config.yaml
dataset: "regions of photos with short descriptions (Visual Genome)"
image_size: 64
vocab_size: 6471
encoder_norm: "layernorm"
encoder_activation: "gelu"
encoder_bias: "none"
encoder_width: 128
text_encoder_width: 256
text_encoder_bias: "all"
text_encoder_parallel_block: false
shampoo_beta: 0.999
final_lr_fraction: 0
Rows from block 2 of the text encoder of a small contrastive image-text model, named by matrix and row number. Rows with one number belong to one neuron. Each number is 500 + 40 x the weight over its row's rms, rounded and kept within 0 to 999. All counts start at 0. Numbers have three digits each.
After each neuron's rows are labels from the 100 texts, of 14976, where the neuron reaches its highest value: "fires on" is the input token at the peak. Only what is clearly more common there than usual is listed. The data: regions of photos with short descriptions (Visual Genome). In brackets: how many of the 100.
# fc1: MLP up (text_encoder.blocks.2.mlp.fc1.weight, 768x256), inputs 128-255
# fc2: MLP down (text_encoder.blocks.2.mlp.fc2.weight, 256x768, transposed), outputs 128-255

fc1.702:529532525470486452554490569462441515479537549481523510532509541478468472416450526486465475492446543539545490515498492511471600500509455457473519453521504565478520593450497501543511575412496556535434496534428519491463494522549409514487525487445505536542545536512513518495484507482493503510496467477494428515538485550437522488521568467490510506549431537481490489486503475485541429407502
fc2.702:450487460569502418535523545464482504538493486501530445533430514499491455510462484488553483512503465534490498454552430509544495504475503483511446474488518509562503501484563482488423484517486456513496575476526523486467493553431461532516558473462477510494476502471483481522556501504611480506501486447526532517497513582477510486440464518531584470529492476418522533435517558482503381491496
fires on: "peppers" (7); "green" (7)

fc1.727:429481553471458553519474515485454552336468511519495564561516476525474503451496530474461477565548552495498443501504540556538535517517461479514447531529579447494484467469464535520517484519540420482532475466421416477560497478453474524529421438520464492543519478497388521472526543439447461479520531497507552530531474470482503550439512480456476524432462500483496486560575521448488474503499
fc2.727:482514433479494436474491467443465506565475511488502526527448522489551417419498457551496571527483486487530467508491521465545536484484537502568506493506516423482571479510500483480485524531571551480515537570530507510462526536496503492516500487505523439538493489495488539491526453491575511530452519493421477463495487478481469549455406518462597525392512503513551498382466564437520479584447
fires on: "man" (14)

fc1.50:606412478513507434453494501484425427560560495559498539523528487492507486530548542473435438487478483462549474477447512527540562560540477456471545522487572531488488507540479523560530506474555439473573495500493471524544495455526490454537479487540521494448440406506489543473461467532522516491452407499557489544467476453556544544453456471529580532494576443409485467483472462500446512507499
fc2.50:532529487470415478435462487539505511508444476488502490435583486488521515587480530464436583440510523522494532523546504490453478548494533448598489542550470530518476506537504529500483486570472566528525454540443535475519464452441479428565509442435528525574572523552547543491496517553516518423434421429481452553524518520463469397517568490504458476562491523541513490482506496512502521531449
fires on: "and" (14); "parked" (7)

fc1.494:473463578494528475492439538559527510479533591475374495557491468491527576485413522545516524440481454482492537441468474556398543541458546478481516483531490480410467476478503544498480516582552474516480546532490479573487495590481491508546467473570475494411500515512517446555503480467550497462510498480482446462479532514484444499520608463494540441506488574536537551515509498555500488534487
fc2.494:504561558506501467431462458490450444537528556543499503520570410479486489464537541472451567537513494544481528429501459563502525452503491394503502528517469531491491490500545545554565459523478511556520422469494518467527455505535548425471469511480509475564486446501500507448492598520561508536568539487506494501559480490449498483450500593521513551522528479577508499485485528484522487474501
fires on: "in" (10); "and" (9)

fc1.345:464528485458532451487499464470536564520500469522502488491458477508460547513476639485495586431493512503554551533465553499512481521503508596538496517494568458507564449509485527421478529512517525496499515586528420555590480507488396523507533524515470472512483539500506499452459577497478450485550484440543508496497496554443532497569474493488449552533539461494513509528445544411513506497477
fc2.345:460537526490444478406433447521440490544435551474489474492568510503498483505512493473457535466519519479468527460540479517494473560597473484526491515583521484437521515513531500566500521558470548471445437519504416568519562474582493471501491415516470500507485525533531521564566564504533549507537498481502452437568523500493527436456516486539504458532525461530584485517531480451603485524542
fires on: "green" (9)

fc1.760:504418463610490466549489536510530476514557477536480515434445562478524476513513530454479537558463550460551495473440490471457575594423572496520463530529493585486483477433447506490476495498548486544464571533389472460534502514458489450577522446461477456562501534484528509565500536521513393551454486483520521435570526468501480474563533509502534541492510462542505467492532538473444469462520
fc2.760:507527506545452444502448515536534553529489455519519462523564524524542454552502529519427481475573510549545481559553442547484472551490474445434539481534518530482491485434588578489514414536525478421470510456496491553495517426498480431467542516436566544491489472454546444499522571574472492409493506517539474509553496418490484407511465499548401482529479487468556487461547476514530540481519
fires on: "red" (19)

fc1.593:506462496521447512486538471504496503518537499536498533576445526493446526502527530472459538528453473496526536463516553557538516521405496479485462503478519437489566521441430554481555449478474479530473503481508518493466466570490526515447418579532465502580470490500522487494536477539571453528455521468517509568508482420514455487475504450519504519546600477470429502489451544511478524529496
fc2.593:512503469530446448558512553501493517502487410550578438421572573450432421475553515536505453522531546487530425511476558481504514476515499526529518501451526467566561529524536469537496530473482509505535513464628530593556471490495429513454529472466547407494516486530470539496539580519501514530512482480509502544516526548482462485478449482444536480493462472465554547474491546411566510418484
fires on: "and" (16)

fc1.644:481480495509466483477447571550522543430525486514559543501500500455484519440446568471466474451461530443508502564435491530425554535501603526446554599506430434425499472486473537459456422544570508499522551614552476521507548447528493449480496526493526439503456516492477478467464499529518513518515425515462515511448464433504466507482469500500438456513500531464512502403485511501476495549536
fc2.644:491518505538503482484522480554442513583442544426479479484505523496529482536466477439472517511460524505414512506511539436522437504501545490511454553570518520507466542633492542471545520554424546475479517463493368425540485528469510512469479426556490528553551479529514457519484553530494509479448517445520499522527568516460501507476512484526460550467536466578481504498492528529530593477573
fires on: "a" (13)

fc1.575:513572468563529515438412493542494519503503438467484536496561479576522466497514595508499489516428534541553489465547461518440474491516523410534601526507553458506484511507507501526500388509479490509514552496540453508557506501497477462470514514573486485496519530494535530504492500543516515523588475459525439471641524488453463456547557509494434455461533552541438465441508486496499447496489
fc2.575:485508509478535454515498562459514556508488489497536482574401483439482481453473535496586513550490501522489470483493549518556500425479470592516466417465546457519527487483455472526484534486553475558521449487517560608538511551539472482478495506412473506493425469478454482568527507482514477547471548454499536519424511532482506526430475480487536530490477481514506482519480465483571453552432
fires on: "peppers" (7); "and" (7)

fc1.627:521519537522538536513572481520452500513461535451468453528516513540498527472500466532474530507470442455542469463482459526522476495525497553457527494516470463484539562563469459394500538545467514420440486559564541521493517501466510525542504454545473510558486487467484413538441529555508532544473472463421509460487528517480493484487451501504552605452470505537465505526525546517526492504443
fc2.627:468454503513496535522469499568575544400497557437481455466507535546543567539516536414453425440561513571475536509475468516446531513518480473529460556428460481490494499528569519453503529485482504515495546470443552406489523493490482544528479525487451519554576539530535532469507489464547509399582438484540548465488449518513537474521610440532519535517481475520488486531449492541460430426509
fires on: "red" (16); "the" (11); "with" (7)

fc1.391:523526506489573530515512514518510594479539508492537568549509545425490502477532436485496533517523497456474493531436499512484434571512520597536510530461536471515419463486501493496498451535476466459484506515549467529546523619496516467440508530474479589521462507472499495478540514478539578419465460470444498479438489493427502559508385567484467549494519441494459439507471532549487568457546
fc2.391:481443489492521486503486522560471534460503520461465582505523472531487493491464444533564553530510536442448501526511515545487528481519478559452547532474460493404502516441448499541507507497556555473469448408507493476533531484514517502432468515455500519487548508470520518449499506533508517585453508495492530521540446484508481470462455516451430450493546552547461469555526502528449519529484
fires on: "person" (14); "man" (14); "black" (12); "a" (12)

fc1.43:495452506493544568438490491531538561520519493511435541405399524462504541533484493512587513501525477463437517525470515536463549500508501525480547515421546521517503493560544461492468446497539519544510447558469491434546511514537482492518532519460421496470507530410516531572508494506472480594531499481495493490487465394474521588495514477453420542532433474508404463534488465448442549543527
fc2.43:499562501519448478478398520504520458488519496424438533491470493457460540481500489491464526514466493541536590443545542465462494507477489482461480504484492526508465502454503453516564469524509542479511396466525453478517494513556494476479486495535483552519520552509483515568585536506404502464590563531499501573395490484542560469466520553449531495553526420543506506572495449492449532494479
fires on: "a" (26); "on" (7)

fc1.762:398543504490491452459490511459531491441507492483506442500574512478516513453483539484528535500491437474514497598491444509447516506478545541438493525518423513480511595455522453541458512509486506477500453560538410466538516478578540515440467533506439502465453466461476481530571454506509525533436438499524564460550470477534483507549489540532444475483506428570506426473512501575480501486437
fc2.762:509474533477531465533475495433577528482483449470495556573507440486484526487541524488534462524479463453518451471489493511493480450519513502493516498429467479463465481528478511457500458461533524564532551526499529453543522587544483498525511578459472567516499516485498593511476471495466461566542469523525518469418481493410486557519509511462480531502503446513464536526463457599478473518480
fires on: "green" (34); "on" (9)

fc1.221:568517561395489501515477515487457509517494461519483524498526535370529540382488516515459497432516514522436545515464481516518492519497441468513510458585499561476459576499442563514489475553491587473426470460484542540480492530555542549472467473469472573519503473406483546538470458532543497491455530487530499472504500525498517503431537498441479572499477512479420520433509447528557566502497
fc2.221:469454491490489507487461442585481539504530479475549449408540493514562481475510498487457495539535537485494531580557472540432511562456481508473496530491509551497597513462556473492491552540520483463552566436553427493481518506447461521472532522472456556487518457497523544503439480483487561465500465570524572526574502500492498480542450477530459488501506570476428482562528511566538443459508
fires on: "red" (19); "decker" (10); "is" (7)

fc1.42:485487516473535483465515481533479542517489464435499516492484449477513510460492472457454578486525453517432487489533473559519528478516529483617542551563451509507546482455518500546497546559515486468540485546516414464556469462462503513451495469560439541542448530448506500545515484520524442475429512523491552462496415485508540516473463510478535509581537478457482442517484463467491487525467
fc2.42:543412489528514456522487455536494492484513577489459499480516511513565507491474478461485502481432540486481509536479475426552456482495502521531480536496511459542508475485550537489449568487498509478529550431541518473462476493515547538466472508564531385495474452573509464451465492520534524595472516446439438437566514445500490494522505512512517547415454594491467484453529551469545514530513
fires on: "sheep" (16); "grass" (10)

fc1.476:474504473497465463498488523430489472541491488467562499461383545552518526417515538456460507573463479490497528545538436548454555554417555499505446509446511514516480459448436520493538545536540485529455459475549514467594431475487554463421488452516524517524488584510515475571514508484507471494458492527606439447465544537494476480525501497547460504448486504492483513488486467493502433472520
fc2.476:545475501498486528476516515548455480519509572514483465472486479456461458502488556468512537491450577522471464502562415514522489507555460592499479509551474462445569534431430485536432546468523503475462459507457561561473511479506531476429460477463504484507432461519427498442486545486540484550436435496504522527482503512466473504412449462477523504527577554508520504521488552483531527532499
fires on: "on" (9)

fc1.482:537495501528549474477504443434471504511478477566513465499565511513506446519483528492456555469529503491485473497466529454505485535518503430508575481500497419519476567566496556460463532519435555471457481524510504525496554582472526471530523517479433553532434508480522489499509537489496445581552561476385535431483522368451481556477441558462433484567548409540465477477578447516545530474483
fc2.482:514503544444502517481537475483506496538480508490456490509463450457498533501499561554514444553467471543455441468510492553493571498520514489501496497516512468520517505432475416482534528465579571539463540527436467543484518537567448542530475515484437535465497538504504587518504477473467521512553454523474512488535501531547458520569490509433471420494516544570556504536556484509499416609496
fires on: "a" (17)

fc1.547:534496567480516445495507440501455591528515535490526485523510525530437583437516489480478526484462584504459543447478523535493533508478502496555480571467476554497543513438462476466497492509500518492516562480475492547494457482533545547517472442431520462562476521466565486540481496544597455505583546441443541503414513427486515511509471538454538557543543481482472472499552462511541511419564
fc2.547:542476525508437500543497541460538481506497449483493529544477562463478457511528490551502477515545502424583515514458499503466453571437493554495552464446506451445427449536535552556452535501471486520554477482505542446549581565492510493480514535515489435548548518495508474484532446533473498485488541491544466499443554488480442500510523463520496446515448449528499524501471445454490550438493
fires on: "red" (12)

fc1.477:561565500525480474553495536541534488514442511497495579526517560477458522532496556497514471499492499504536513587581478456430526495434521568504485455522446522483547541477492447495476533570505514510438489475487449488522550550497515563535485487491469543506543467486542563534554519480447490490495491426519592545486473427513413466440528561462487506498473452486482559506519527548506560494497
fc2.477:508490496480474470498474561547437505455530431548494484455535498518451445449548519505516509511475584514551493533474468493542438536574482568524474544471527461500529449503504545518480498575508414447556474510552575520567518489504530477474531518469497444606534511545465535447567556518569502537463511517564520521526506461470439467491439463478528474508551502431511535489514510472516518486517
fires on: "on" (7)

fc1.668:560553517556473523490547521451573521461517532447514510482457501585476466463491472496489494459471504436555488479470533501505560475452511468541486551454526506483529529563566494541548532468521378529539437540549451492537508475544498457540430457522498504547560531434592585533463561584473495432532546450423524484467469489569473536500469483552475448482477477509416489491511465494475561519452
fc2.668:544358503529531516520432528579521523415462435559464553472511537526515504508479505449529508553519621466491561493488467541447481555459506447484482529471504430508532447485475556461427510547547464520524622442497489480484499527544485554520433500512512475511457484582525503560484491500533472445503481474519532480561475497501519410578538451509452493527494544559530487521551513569575460509478
fires on: "red" (10); "in" (7)

fc1.249:489433456396469536466426489563551584512500555502436500467524489452511513440508492574492506486495551499529579563489474483497477514536528596467504525457559420457550534493563514516506479494524493559560518574497489474486500532491518496467440534456531521484567525467519557466490498450489476433525445583523467427479553513465480500498475550505429522533424548492484438500461473447474510442544
fc2.249:499538450526475417482455449506445497500581485435566483454537497520548513441516561429414540423467464536531539502541453504500463497533526491520455542517528505481448438496519512475533441544422513492515545472441446468498481556477548463510484452496498491551527487475535492563527550505582463473537508416543478533544531516497552367451498525520529531528571444515442510431505573503547516498559
fires on: "green" (15); "a" (12); "on" (7)

fc1.390:437418512511477453433496497510533581505507508499514458560464437470485549493393444522495469496492459531559514533460559535522508563470491494497527506473530557503458474467485525465448456495520512463551505529518452472555470505506450583477477460433518482497496473417509545482550511431491539522441505596513519568519486490529522398464393515513384531554504519498435431516538498495497529503457
fc2.390:475543503515473525515504466538502564444477444483458531534472501496503472519508407544499488542478476447509576524514511484498481499516469497495499529490536487488501454537567478559431471524428429451533483391484529502552505509457596552433489505489505488561523522504435423472581588571527455544433577421504449538495467408504503466491510510492515515488492513445436514486573477494465542514502
fires on: "red" (12); "pink" (10); "sign" (9); "of" (8)

fc1.726:504476521475563454449547527509472549464522445537553530503522572485501569417527491556498506485543480516413520483501564527538493486484527517532506469508449510499470491547519519511547506532447477505526508534486480536465472513481469510500523487477456548468463537459459480545473461506449507538518484440483551626579417521452527454494502426560445519569548503616513424480456434561511444456503
fc2.726:514467467474426489467596485486487471526484569535502498547456421533527542498510482449536539561534494528532520459470484520489473542461471551523424540466547463452494512444542475515401537466480509532520468498432551518528572535528481415503461559534482481486489541537427517489592475447523493472471499527482518503470500549392421463444473504496569484456542531562508442473589538491548479499475
fires on: "and" (10)

fc1.21:504463515460562500518445493454440488467500503434520561508490492485476513516535454415556473512473529483510510512447569499485455481492588468493410512466477554475453509433529564500452533498467510526523537499443435443472475531515534491440432494451470515524505510523483595542560473517472563504538457515474490420454439532517456485544432421504464503571464460509471500484509404510444476520477
fc2.21:555504535458497496483514478462457454580544487539474590505515436470425499474476534527486557487477484534538521495544540512513480521503534550496503493445496550520491484484452545530554510485536524547503450576502499592508516502508493439501537497449428528548499474486451467540443471468474491538475453445563554576458442564510486459466471550514495510512600491533466551533481510539518482529508
fires on: "and" (9)

fc1.709:525518495509490502523429528497579542415496446586529482447556521410476468479477490459433537486515534486513524520508464534434477493419487482446420543492549564495483462510474514522474514525514468583442492573479518496561480476521547559430496525455507447538414476498541467545568509519459461412459428518507484548589451573520515496601491497546530570434495427535510511464455420536553497466491
fc2.709:568590444434528477505559507490457439515549592497515452498506526452493549493492537559507501533530472529483416520488536519518568502538503536493500485472466488516561481432439457484579526516557498476528515549589567510468535556479489414495496533496472467468511490520460518475425490570428494440529429569492511485459477543466436496488552502460552468532560531475474435534468521479509476500491
fires on: "person" (35); "<end>" (30)

fc1.172:498490494456479548528475509499446464489500504566496553529476511419469476452437477512442502583554450467558489555526447451470512469434540526531521506512456478505453487455532555479510531568443537557577478451508544453530558491470552526478535448517424535559599550486522459460512551511573471460522472510487477530492498469516467544561439485482490525489527512460535551487493493474544534513537
fc2.172:478503507525513548549495519502451566519466495451450521478492506460501447501502505509509487521467566444564482515439491425581455508483543541543530512540602483517513483570505462440445570534531542494513544485517459510481455473519530590518455442531488503540405500504483525530512489439536491533468547490484417434509542454572506545393479440490521529512476453459408490480541490485519546605513
fires on: "man" (11); "in" (10)

fc1.553:504582476476496469533430475479513400508524461516467481489551535452536511493447553437472574434549490507533517467498486503440475534465512504466513524507471530501452482437513539531498449534506449547461458416486508556454463517478499503536537462446553502579512418506510481566445566557548513585565525464550508477524541425467512466488488494480489544541555412494532544532467491501530555564432
fc2.553:485535512518582524499530448494571446538505531513485461458538471507519457542520512529594530519443534527469491512512541504473448457523480572420473519457465557522507464508428473501577466456584538535453352506568543559470513379512569421449502535493558512416495497536523460498459510536443546512471549573523491505483532544518523491464551549540450462527549422511448499544470450483507503499512
fires on: "person" (25)

fc1.552:488543444491503467506473545477506491478590468533480495497574441436366499540523466546483454567517560454474452495502535466481497561557383515443553516483511432507476489552406446487469531470480466522520537474517521522521539422539525560458485490550515546574419462472486481505521490520519511554473540511561484554482485432507481558484437508488488534572510479457462539489495426510575514519520
fc2.552:550493490507518491486471502505546475528544523534403535527518528452521547490492547510510526518473533538521504450424455504490456534488498499539456495440481480555457441518485471507483585510488523536463444557515606525470524524537527431567505557479547461501540499492520556518473433526480472493578504461454472576519511489501416517500493509501460570518509500530473454501484512506485491508482
fires on: "and" (15)

fc1.296:510475412478500573469440506466538531558481523540540502551479527500526441495537537477491530488511587472534451503444533490460481564533559500441564568512542541462505448510534546489481528492567517550424470569460510508487575551537494452548518542469547502543464524458461474558507494512570438512478503442533511481507496502480553509504505448547428539460423469506523505528480528470551488535518
fc2.296:472569466482513465429458462509482498448500518494526441525567532484557559464516556420434519478490519541549464471583525505473571513534487436490492436631447520551470507543479533445525440561479571489480506510492447481474421514516486485475523470483519519454478415523517579493529558548456463496526525492560484411563529399521455526520496491523449503492554496497496501494502519563532619500512
fires on: "man" (11); "in" (7)

fc1.360:422574537479508500459491574488498525493548482582522548548520509504445539443469548495519562490447494460494523505539457452504464556447434536518524516475492531480531533438521537517507476507480495569505498444490476522551498452547558533449497547488451509527510424499493480498511520466455590486498475502514479444480494427541475489546457506492401454531477535620483490482480464539465510520459
fc2.360:522506470519488451500464439560483538491567532451394532481535517487482484531504451475459564503447472509503472549556536437555449498458491534496496510525550489537465495470421404508544520422529529505454465367490496537516514573511515491445483467419565522495548524444481456519522543538419442516527467463466515604506519461566566495435489490505443568515513523487402457535487480506475563553470
fires on: "a" (15); "black" (8); "with" (7)

fc1.764:526551424470570544485510436615427463479539539464515454541479506496501485526530477465493506504489428493556496488473452422524483448462562478446496520517441494485527455538472523458427442495492495598534479522508545502505516497553606444489465492571510460515469544538517476417530451481547465542571468477539527473469479529472503517483516451530491557529611528391446512484451480547486471515506
fc2.764:543498524510495524520564490459501573495506484525509421475465509529514537568460473490453469471441461486451532500404507401605428586510609505515529525497551495510478560578505473515485463519398460438532541516469499476469457548473470597552470495495502484527539528540463463500433473445545434529466510450510463511527526459513579547485506467555513507476434529427449507479486526416471535476513
fires on: "man" (15)

fc1.241:523495514515514536477468525489448477470522523489547517454524534522510501479580523504546420520480455543458490552421469490503492556531528474379578555503500581503513412523533480497553505523531456514447497530471506506413487563552478466437492583492560435583549434494561498454521525502524499542490440521450487481469539500506528443461444527423517503449437509525480545455493479526528498595483
fc2.241:443544511511498384496562502512488441553517467495485544472514505479507487535407518472433497473527519464465521457495508458475559468490508542590452487488500508518467546487468480521506476479515504541532511513560470496572499415509498518522478389615461501466501566500458488505513512440512528490546482522565503533508493484483517572550558514581476527606509467490594464504464549449415493389575
fires on: "person" (12); "poles" (8); "on" (7); "man" (7)

fc1.703:523466442478466502513514473615440469450465478562572458466513517411505458485510517512451451489532547408504507512427472532522481565499520485480492534531518496497524522555490518563486469571422493497560508484485499490562530547530576461483502488506536427488536533573508520465506535521470460495508481589480456577556436444473486520513478454485491477406498531473527461520505498503471553466505
fc2.703:475490523585502532502432477595541483516521523451495510482523536545462550422520416430512528527511510552521547492497559597459517552536421467508447488525468529546389493436527550498491478464531559450453448409451460541491405504556475491532559450460556546536452492551569493603504550524475494503507531450471546537493479552534525454530538488422521481555501522555517499512466506536474450474457
fires on: "red" (31); "is" (8)

fc1.8:517476469510423511413617487551475520500500528448433478525517499425486460471483426478458503474478482515576483498468427505487502472465569541534509482481429535502416557497484541445494544434452564556543553553459495506542486533513521449448477449531522530546456507498542419457556475574533483499520430443524509441487513454503487474455511575462472484551496504492501541493425452478508465493538
fc2.8:453456490500496482519470504490522546477486489466602490451487530484538460477505524513495386447513510487534456539491499522475507504506534468503547413476494450524511576566558550497540507490484618488515493551486409457531508435526452502505496476512500572473523573468612547463508493462492478470537437586538460404591542496519572600515462519524451462471512459484494480462494460482555459472432
fires on: "sheep" (12)

fc1.168:507537576469504522498490554468509513561579496543539575519491483411536571443416530508470524547499435525439596503535528563516557481493483451584427484564458492508437486465448518496504548460566513423514495508493510511516516436467497573503469541581517571493557497445541446513516495491444515442491509519518524532472479517550536525564487552483479517581494485472534490546496508522474443477479
fc2.168:515522477469498447580507455520448434478533491403539514449544553544463452533544546486523447452480542523480400499461542460506442546523507485449581546470535491487535517514450509546539429546506435571462464507458486549478522431514532485493505450425499502459434488530487519550465502455481496512533419521497502469513501540510560443541536442513493482553551412501529503486432486512515442509499
fires on: "in" (11)

fc1.82:445505470441474481557514425483417453484506485522471571445505551493480509503493553467464484453558539463435435471542549491541539538471509534472531486422464450475468395523434548503516500588536493503518483507584497467508428529523446461486557543569506504479415546493541420534444527488514472501539468480523475542543468466425454566523520447505523575511484431455510513438446470425481487549516
fc2.82:580536505486543494548565505505495449544523469442489460526507503465429531498494517534509533497492476527460507531503468506508487464509481454465469461538632523506512486490483425582532479461470517519512508464494510579510571525469519496498444469499461499493496442526423539520455536542420464467508470469481490567456451527550595473482583590457500458560570461484567497575480558514563512469534
fires on: "person" (27); "a" (15); "the" (12)

fc1.97:499500479490410514492482445512466460563533490441499553443478449488521506554477441373496540470527501497551471417630518509529546453400494482501529497541519461573452455512511492481536537529452412477520487449473549491521574547505470521477500466542466525561536566504489455442504490482486527512517448507514479518465470530483512532492467442524565553531499454438423438533534502493438521521434
fc2.97:535492508559482482498554529488529485462501502453540494534503499526561520518478495470477444497454506494434435487529533497516515560530497436500480492549554482504448524526537504496515421508543525434456577463470423477474418471514487586494507499534530615467478540493525569504554550479492437409529441465519508404535494438552520567475546502499500455450397476515578543455515518485460526533523
fires on: "sheep" (12); "black" (9); "bear" (7)

fc1.374:465439420554505483593558476564459514504507401507500455491528478465484485569524534448439513539496503493547470511461485437517505421485497473497513463514512459507511502502454543514504497523443519525554520592444564423549448464505538491503514425595495459509443510544464553460578496470585495426462532511540500490525497508505572468524445478502543485492496532471529480489482473528532553500531
fc2.374:538500419496536450550446562480426482474477575467480551537484504552536477459492481470523509465397507452441481469451452419518440544493516517519470560506538486485453519544509509429540503531505585472465541490555431486474471582477450504511455566528458533510542410509510485503471498492526511551459515509520479455440571488470572481416489477448573515468456508455491536414520559511558555567519
fires on: "white" (11)

fc1.700:495495534395483548453429498530487456404454484600526571493519457447556479520491505508509423482439537402539448524473462512457492566562465544494499498435463521469517542511517436571515530464461525487520502488529474514570457471535503435490491525499552581517545542506535575485484491522522456547498509545477480486553471462460459536504491541522481450544454475460422509514563490530539551580445
fc2.700:560483571537490508500441504497501465558508513537519486469546481548469480480480506472550586479491456535490553494514583578471473426507525496508549480535450596547453506520497583454558481457540447508477413530470491544464468473518522448525463453459502521464423501532504412627473451546469515494480558505442526499507555566493479447513481490531484532474474497527475525473483505513461450456444
fires on: "man" (10)

fc1.420:461514506466498526481568582515599548543570477552533527518521532475457484415534442518444500490435484497536522461538545543470500449514517537442513431479460489470499495502502488514463565475595447491469478535517480457510539454489534460506453539514497456484476564538536483497514443519522432465549561521546414449505513429573454519510493552538464556511582486446459555550519494550510571494517
fc2.420:556472515479461419489436555553515475479489482505435549442492509491495499515446495533538462474455539432493531542475587469507496475463500539528486533515458524482466502568462459487530501518518477499495524485546509487575535610487484516513487470527527501420505495445560523547490513545474485465485363563494485499461469513430521516463530508400546552483456490496509488555518499574406570462486
fires on: "on" (8)

fc1.457:503501459495526431530477482481522487490435384482525493593516532443471427489481528544450530429437494518602531504551548396524494542482516512485481514480555464416554545521553508529521523506491511541564495515536478529495514482454504447502587444457566496521565481395474440477618498536543557520512481504450488493566488483519550483475496464574459571503514493486448473542538471464515503492485
fc2.457:439455512549452531493461447488521522450488457497584469514514457533498461558507477385466488479478482463520566482507542491507519567509515476449520553549488483522453516534589547555486450503499551476457482526487420528477442340441542491485527470545536522520476555546485462475537557494571518512477506416486509464511485509445500488509518442555490442494512459482524547434502555480468462441568
fires on: "green" (14); "on" (10)

fc1.528:495492486487470448507480551498472488495582447354541545483519493519468457498510504484460507474513474506466515486489533569504488557455560469444487435499551545491493511541525454619464505481514496472506513535451525474449473477533527537579507470486492544551512509572500507532520461525561501490546479433468405460469519531440488543462508459464526514430552446533482488485474481570523449517588
fc2.528:510447483517512502509505547437481455423495459541528484500410484583528474480492514514583518503460422494423524426486574472518469462458503533524505473513450564563476524507468432454460501520450423511478559534457487478454471564461515570534511521477482474485510476508483471524536508465449505573449478534465514507440496487527468434480517494488527461442479465478557543505514553514472519507462
fires on: "green" (7)

fc1.572:491474469391485462522387477485520475513467498524587478468542550501605559517471489568468463535553536452506572489435488484506498576465476540498491525517477495528506488458495387581437544509464501537426490510514458534511477529510491547459467493445527508483423419479478488495507490561515556471486516481586530501483537520517500530524469485488522506534482466566513449462565453534572504456489
fc2.572:511451442507530525537461476430496468440441545480543448506533479510518547496457501434463549473476433514552485577588507509521563554618485500499450534561401519454495595456480548526541460511497516491475516591530533406498453494465493444547539493500462547457478441481482524464500479599463492493468433561542482456491460482454502484500527484468608560543544571432539508465520537564481511463500
fires on: "green" (10); "pink" (9)

fc1.255:445505508574426466508450516470454572514483460471511474450526488495505497466502449622471482453496519448514594539431511485493528566495589524502557558572460501500522509509502548552479515450464475487469489561494550538502458530575396467455474486485452546530465499551566523503545466572489459450499444545527387530551452494538525517474451509533445541494481550513519490525513418533515562461498
fc2.255:476542464507524518550487464424525514489519412542543502544455561476440441425573445539525463535527495470528538433451488489502460458461502467485547458472523426496563486584572557500487514534449522504569457427608544479503450518485522537388485561478535473519462513508507511519495480541512568541460586528508428514465532483476486528467488568478505556458500424469502530477549468487626502485466
fires on: "on" (9)

fc1.32:477428498498609446527430569515527476471545516478504478531442444427471540480565509451420490445476454478455452464475471480519504469463485488503486451497480430505484464522472546479478494508539464485484541548458512498517455511428520450511524500552507451531481502393492462522524485525555526476608475518522539469513533543452536455438534461476494538550413547459485464486515467475538493534533
fc2.32:459543521512459408473454515480484531501494525532491500426595471483503457519469585472486480524540538562457476501512481478496376476485514484488509541520495517595466501559535496534518421539543528513426484521543487503502471446553527505478504535504563506457551539509568454506514567469453508495582481461487474506510582500489520514493534526520478531527471450434543573479469474418504523518524
fires on: "person" (18); "in" (17); "a" (12); "man" (10)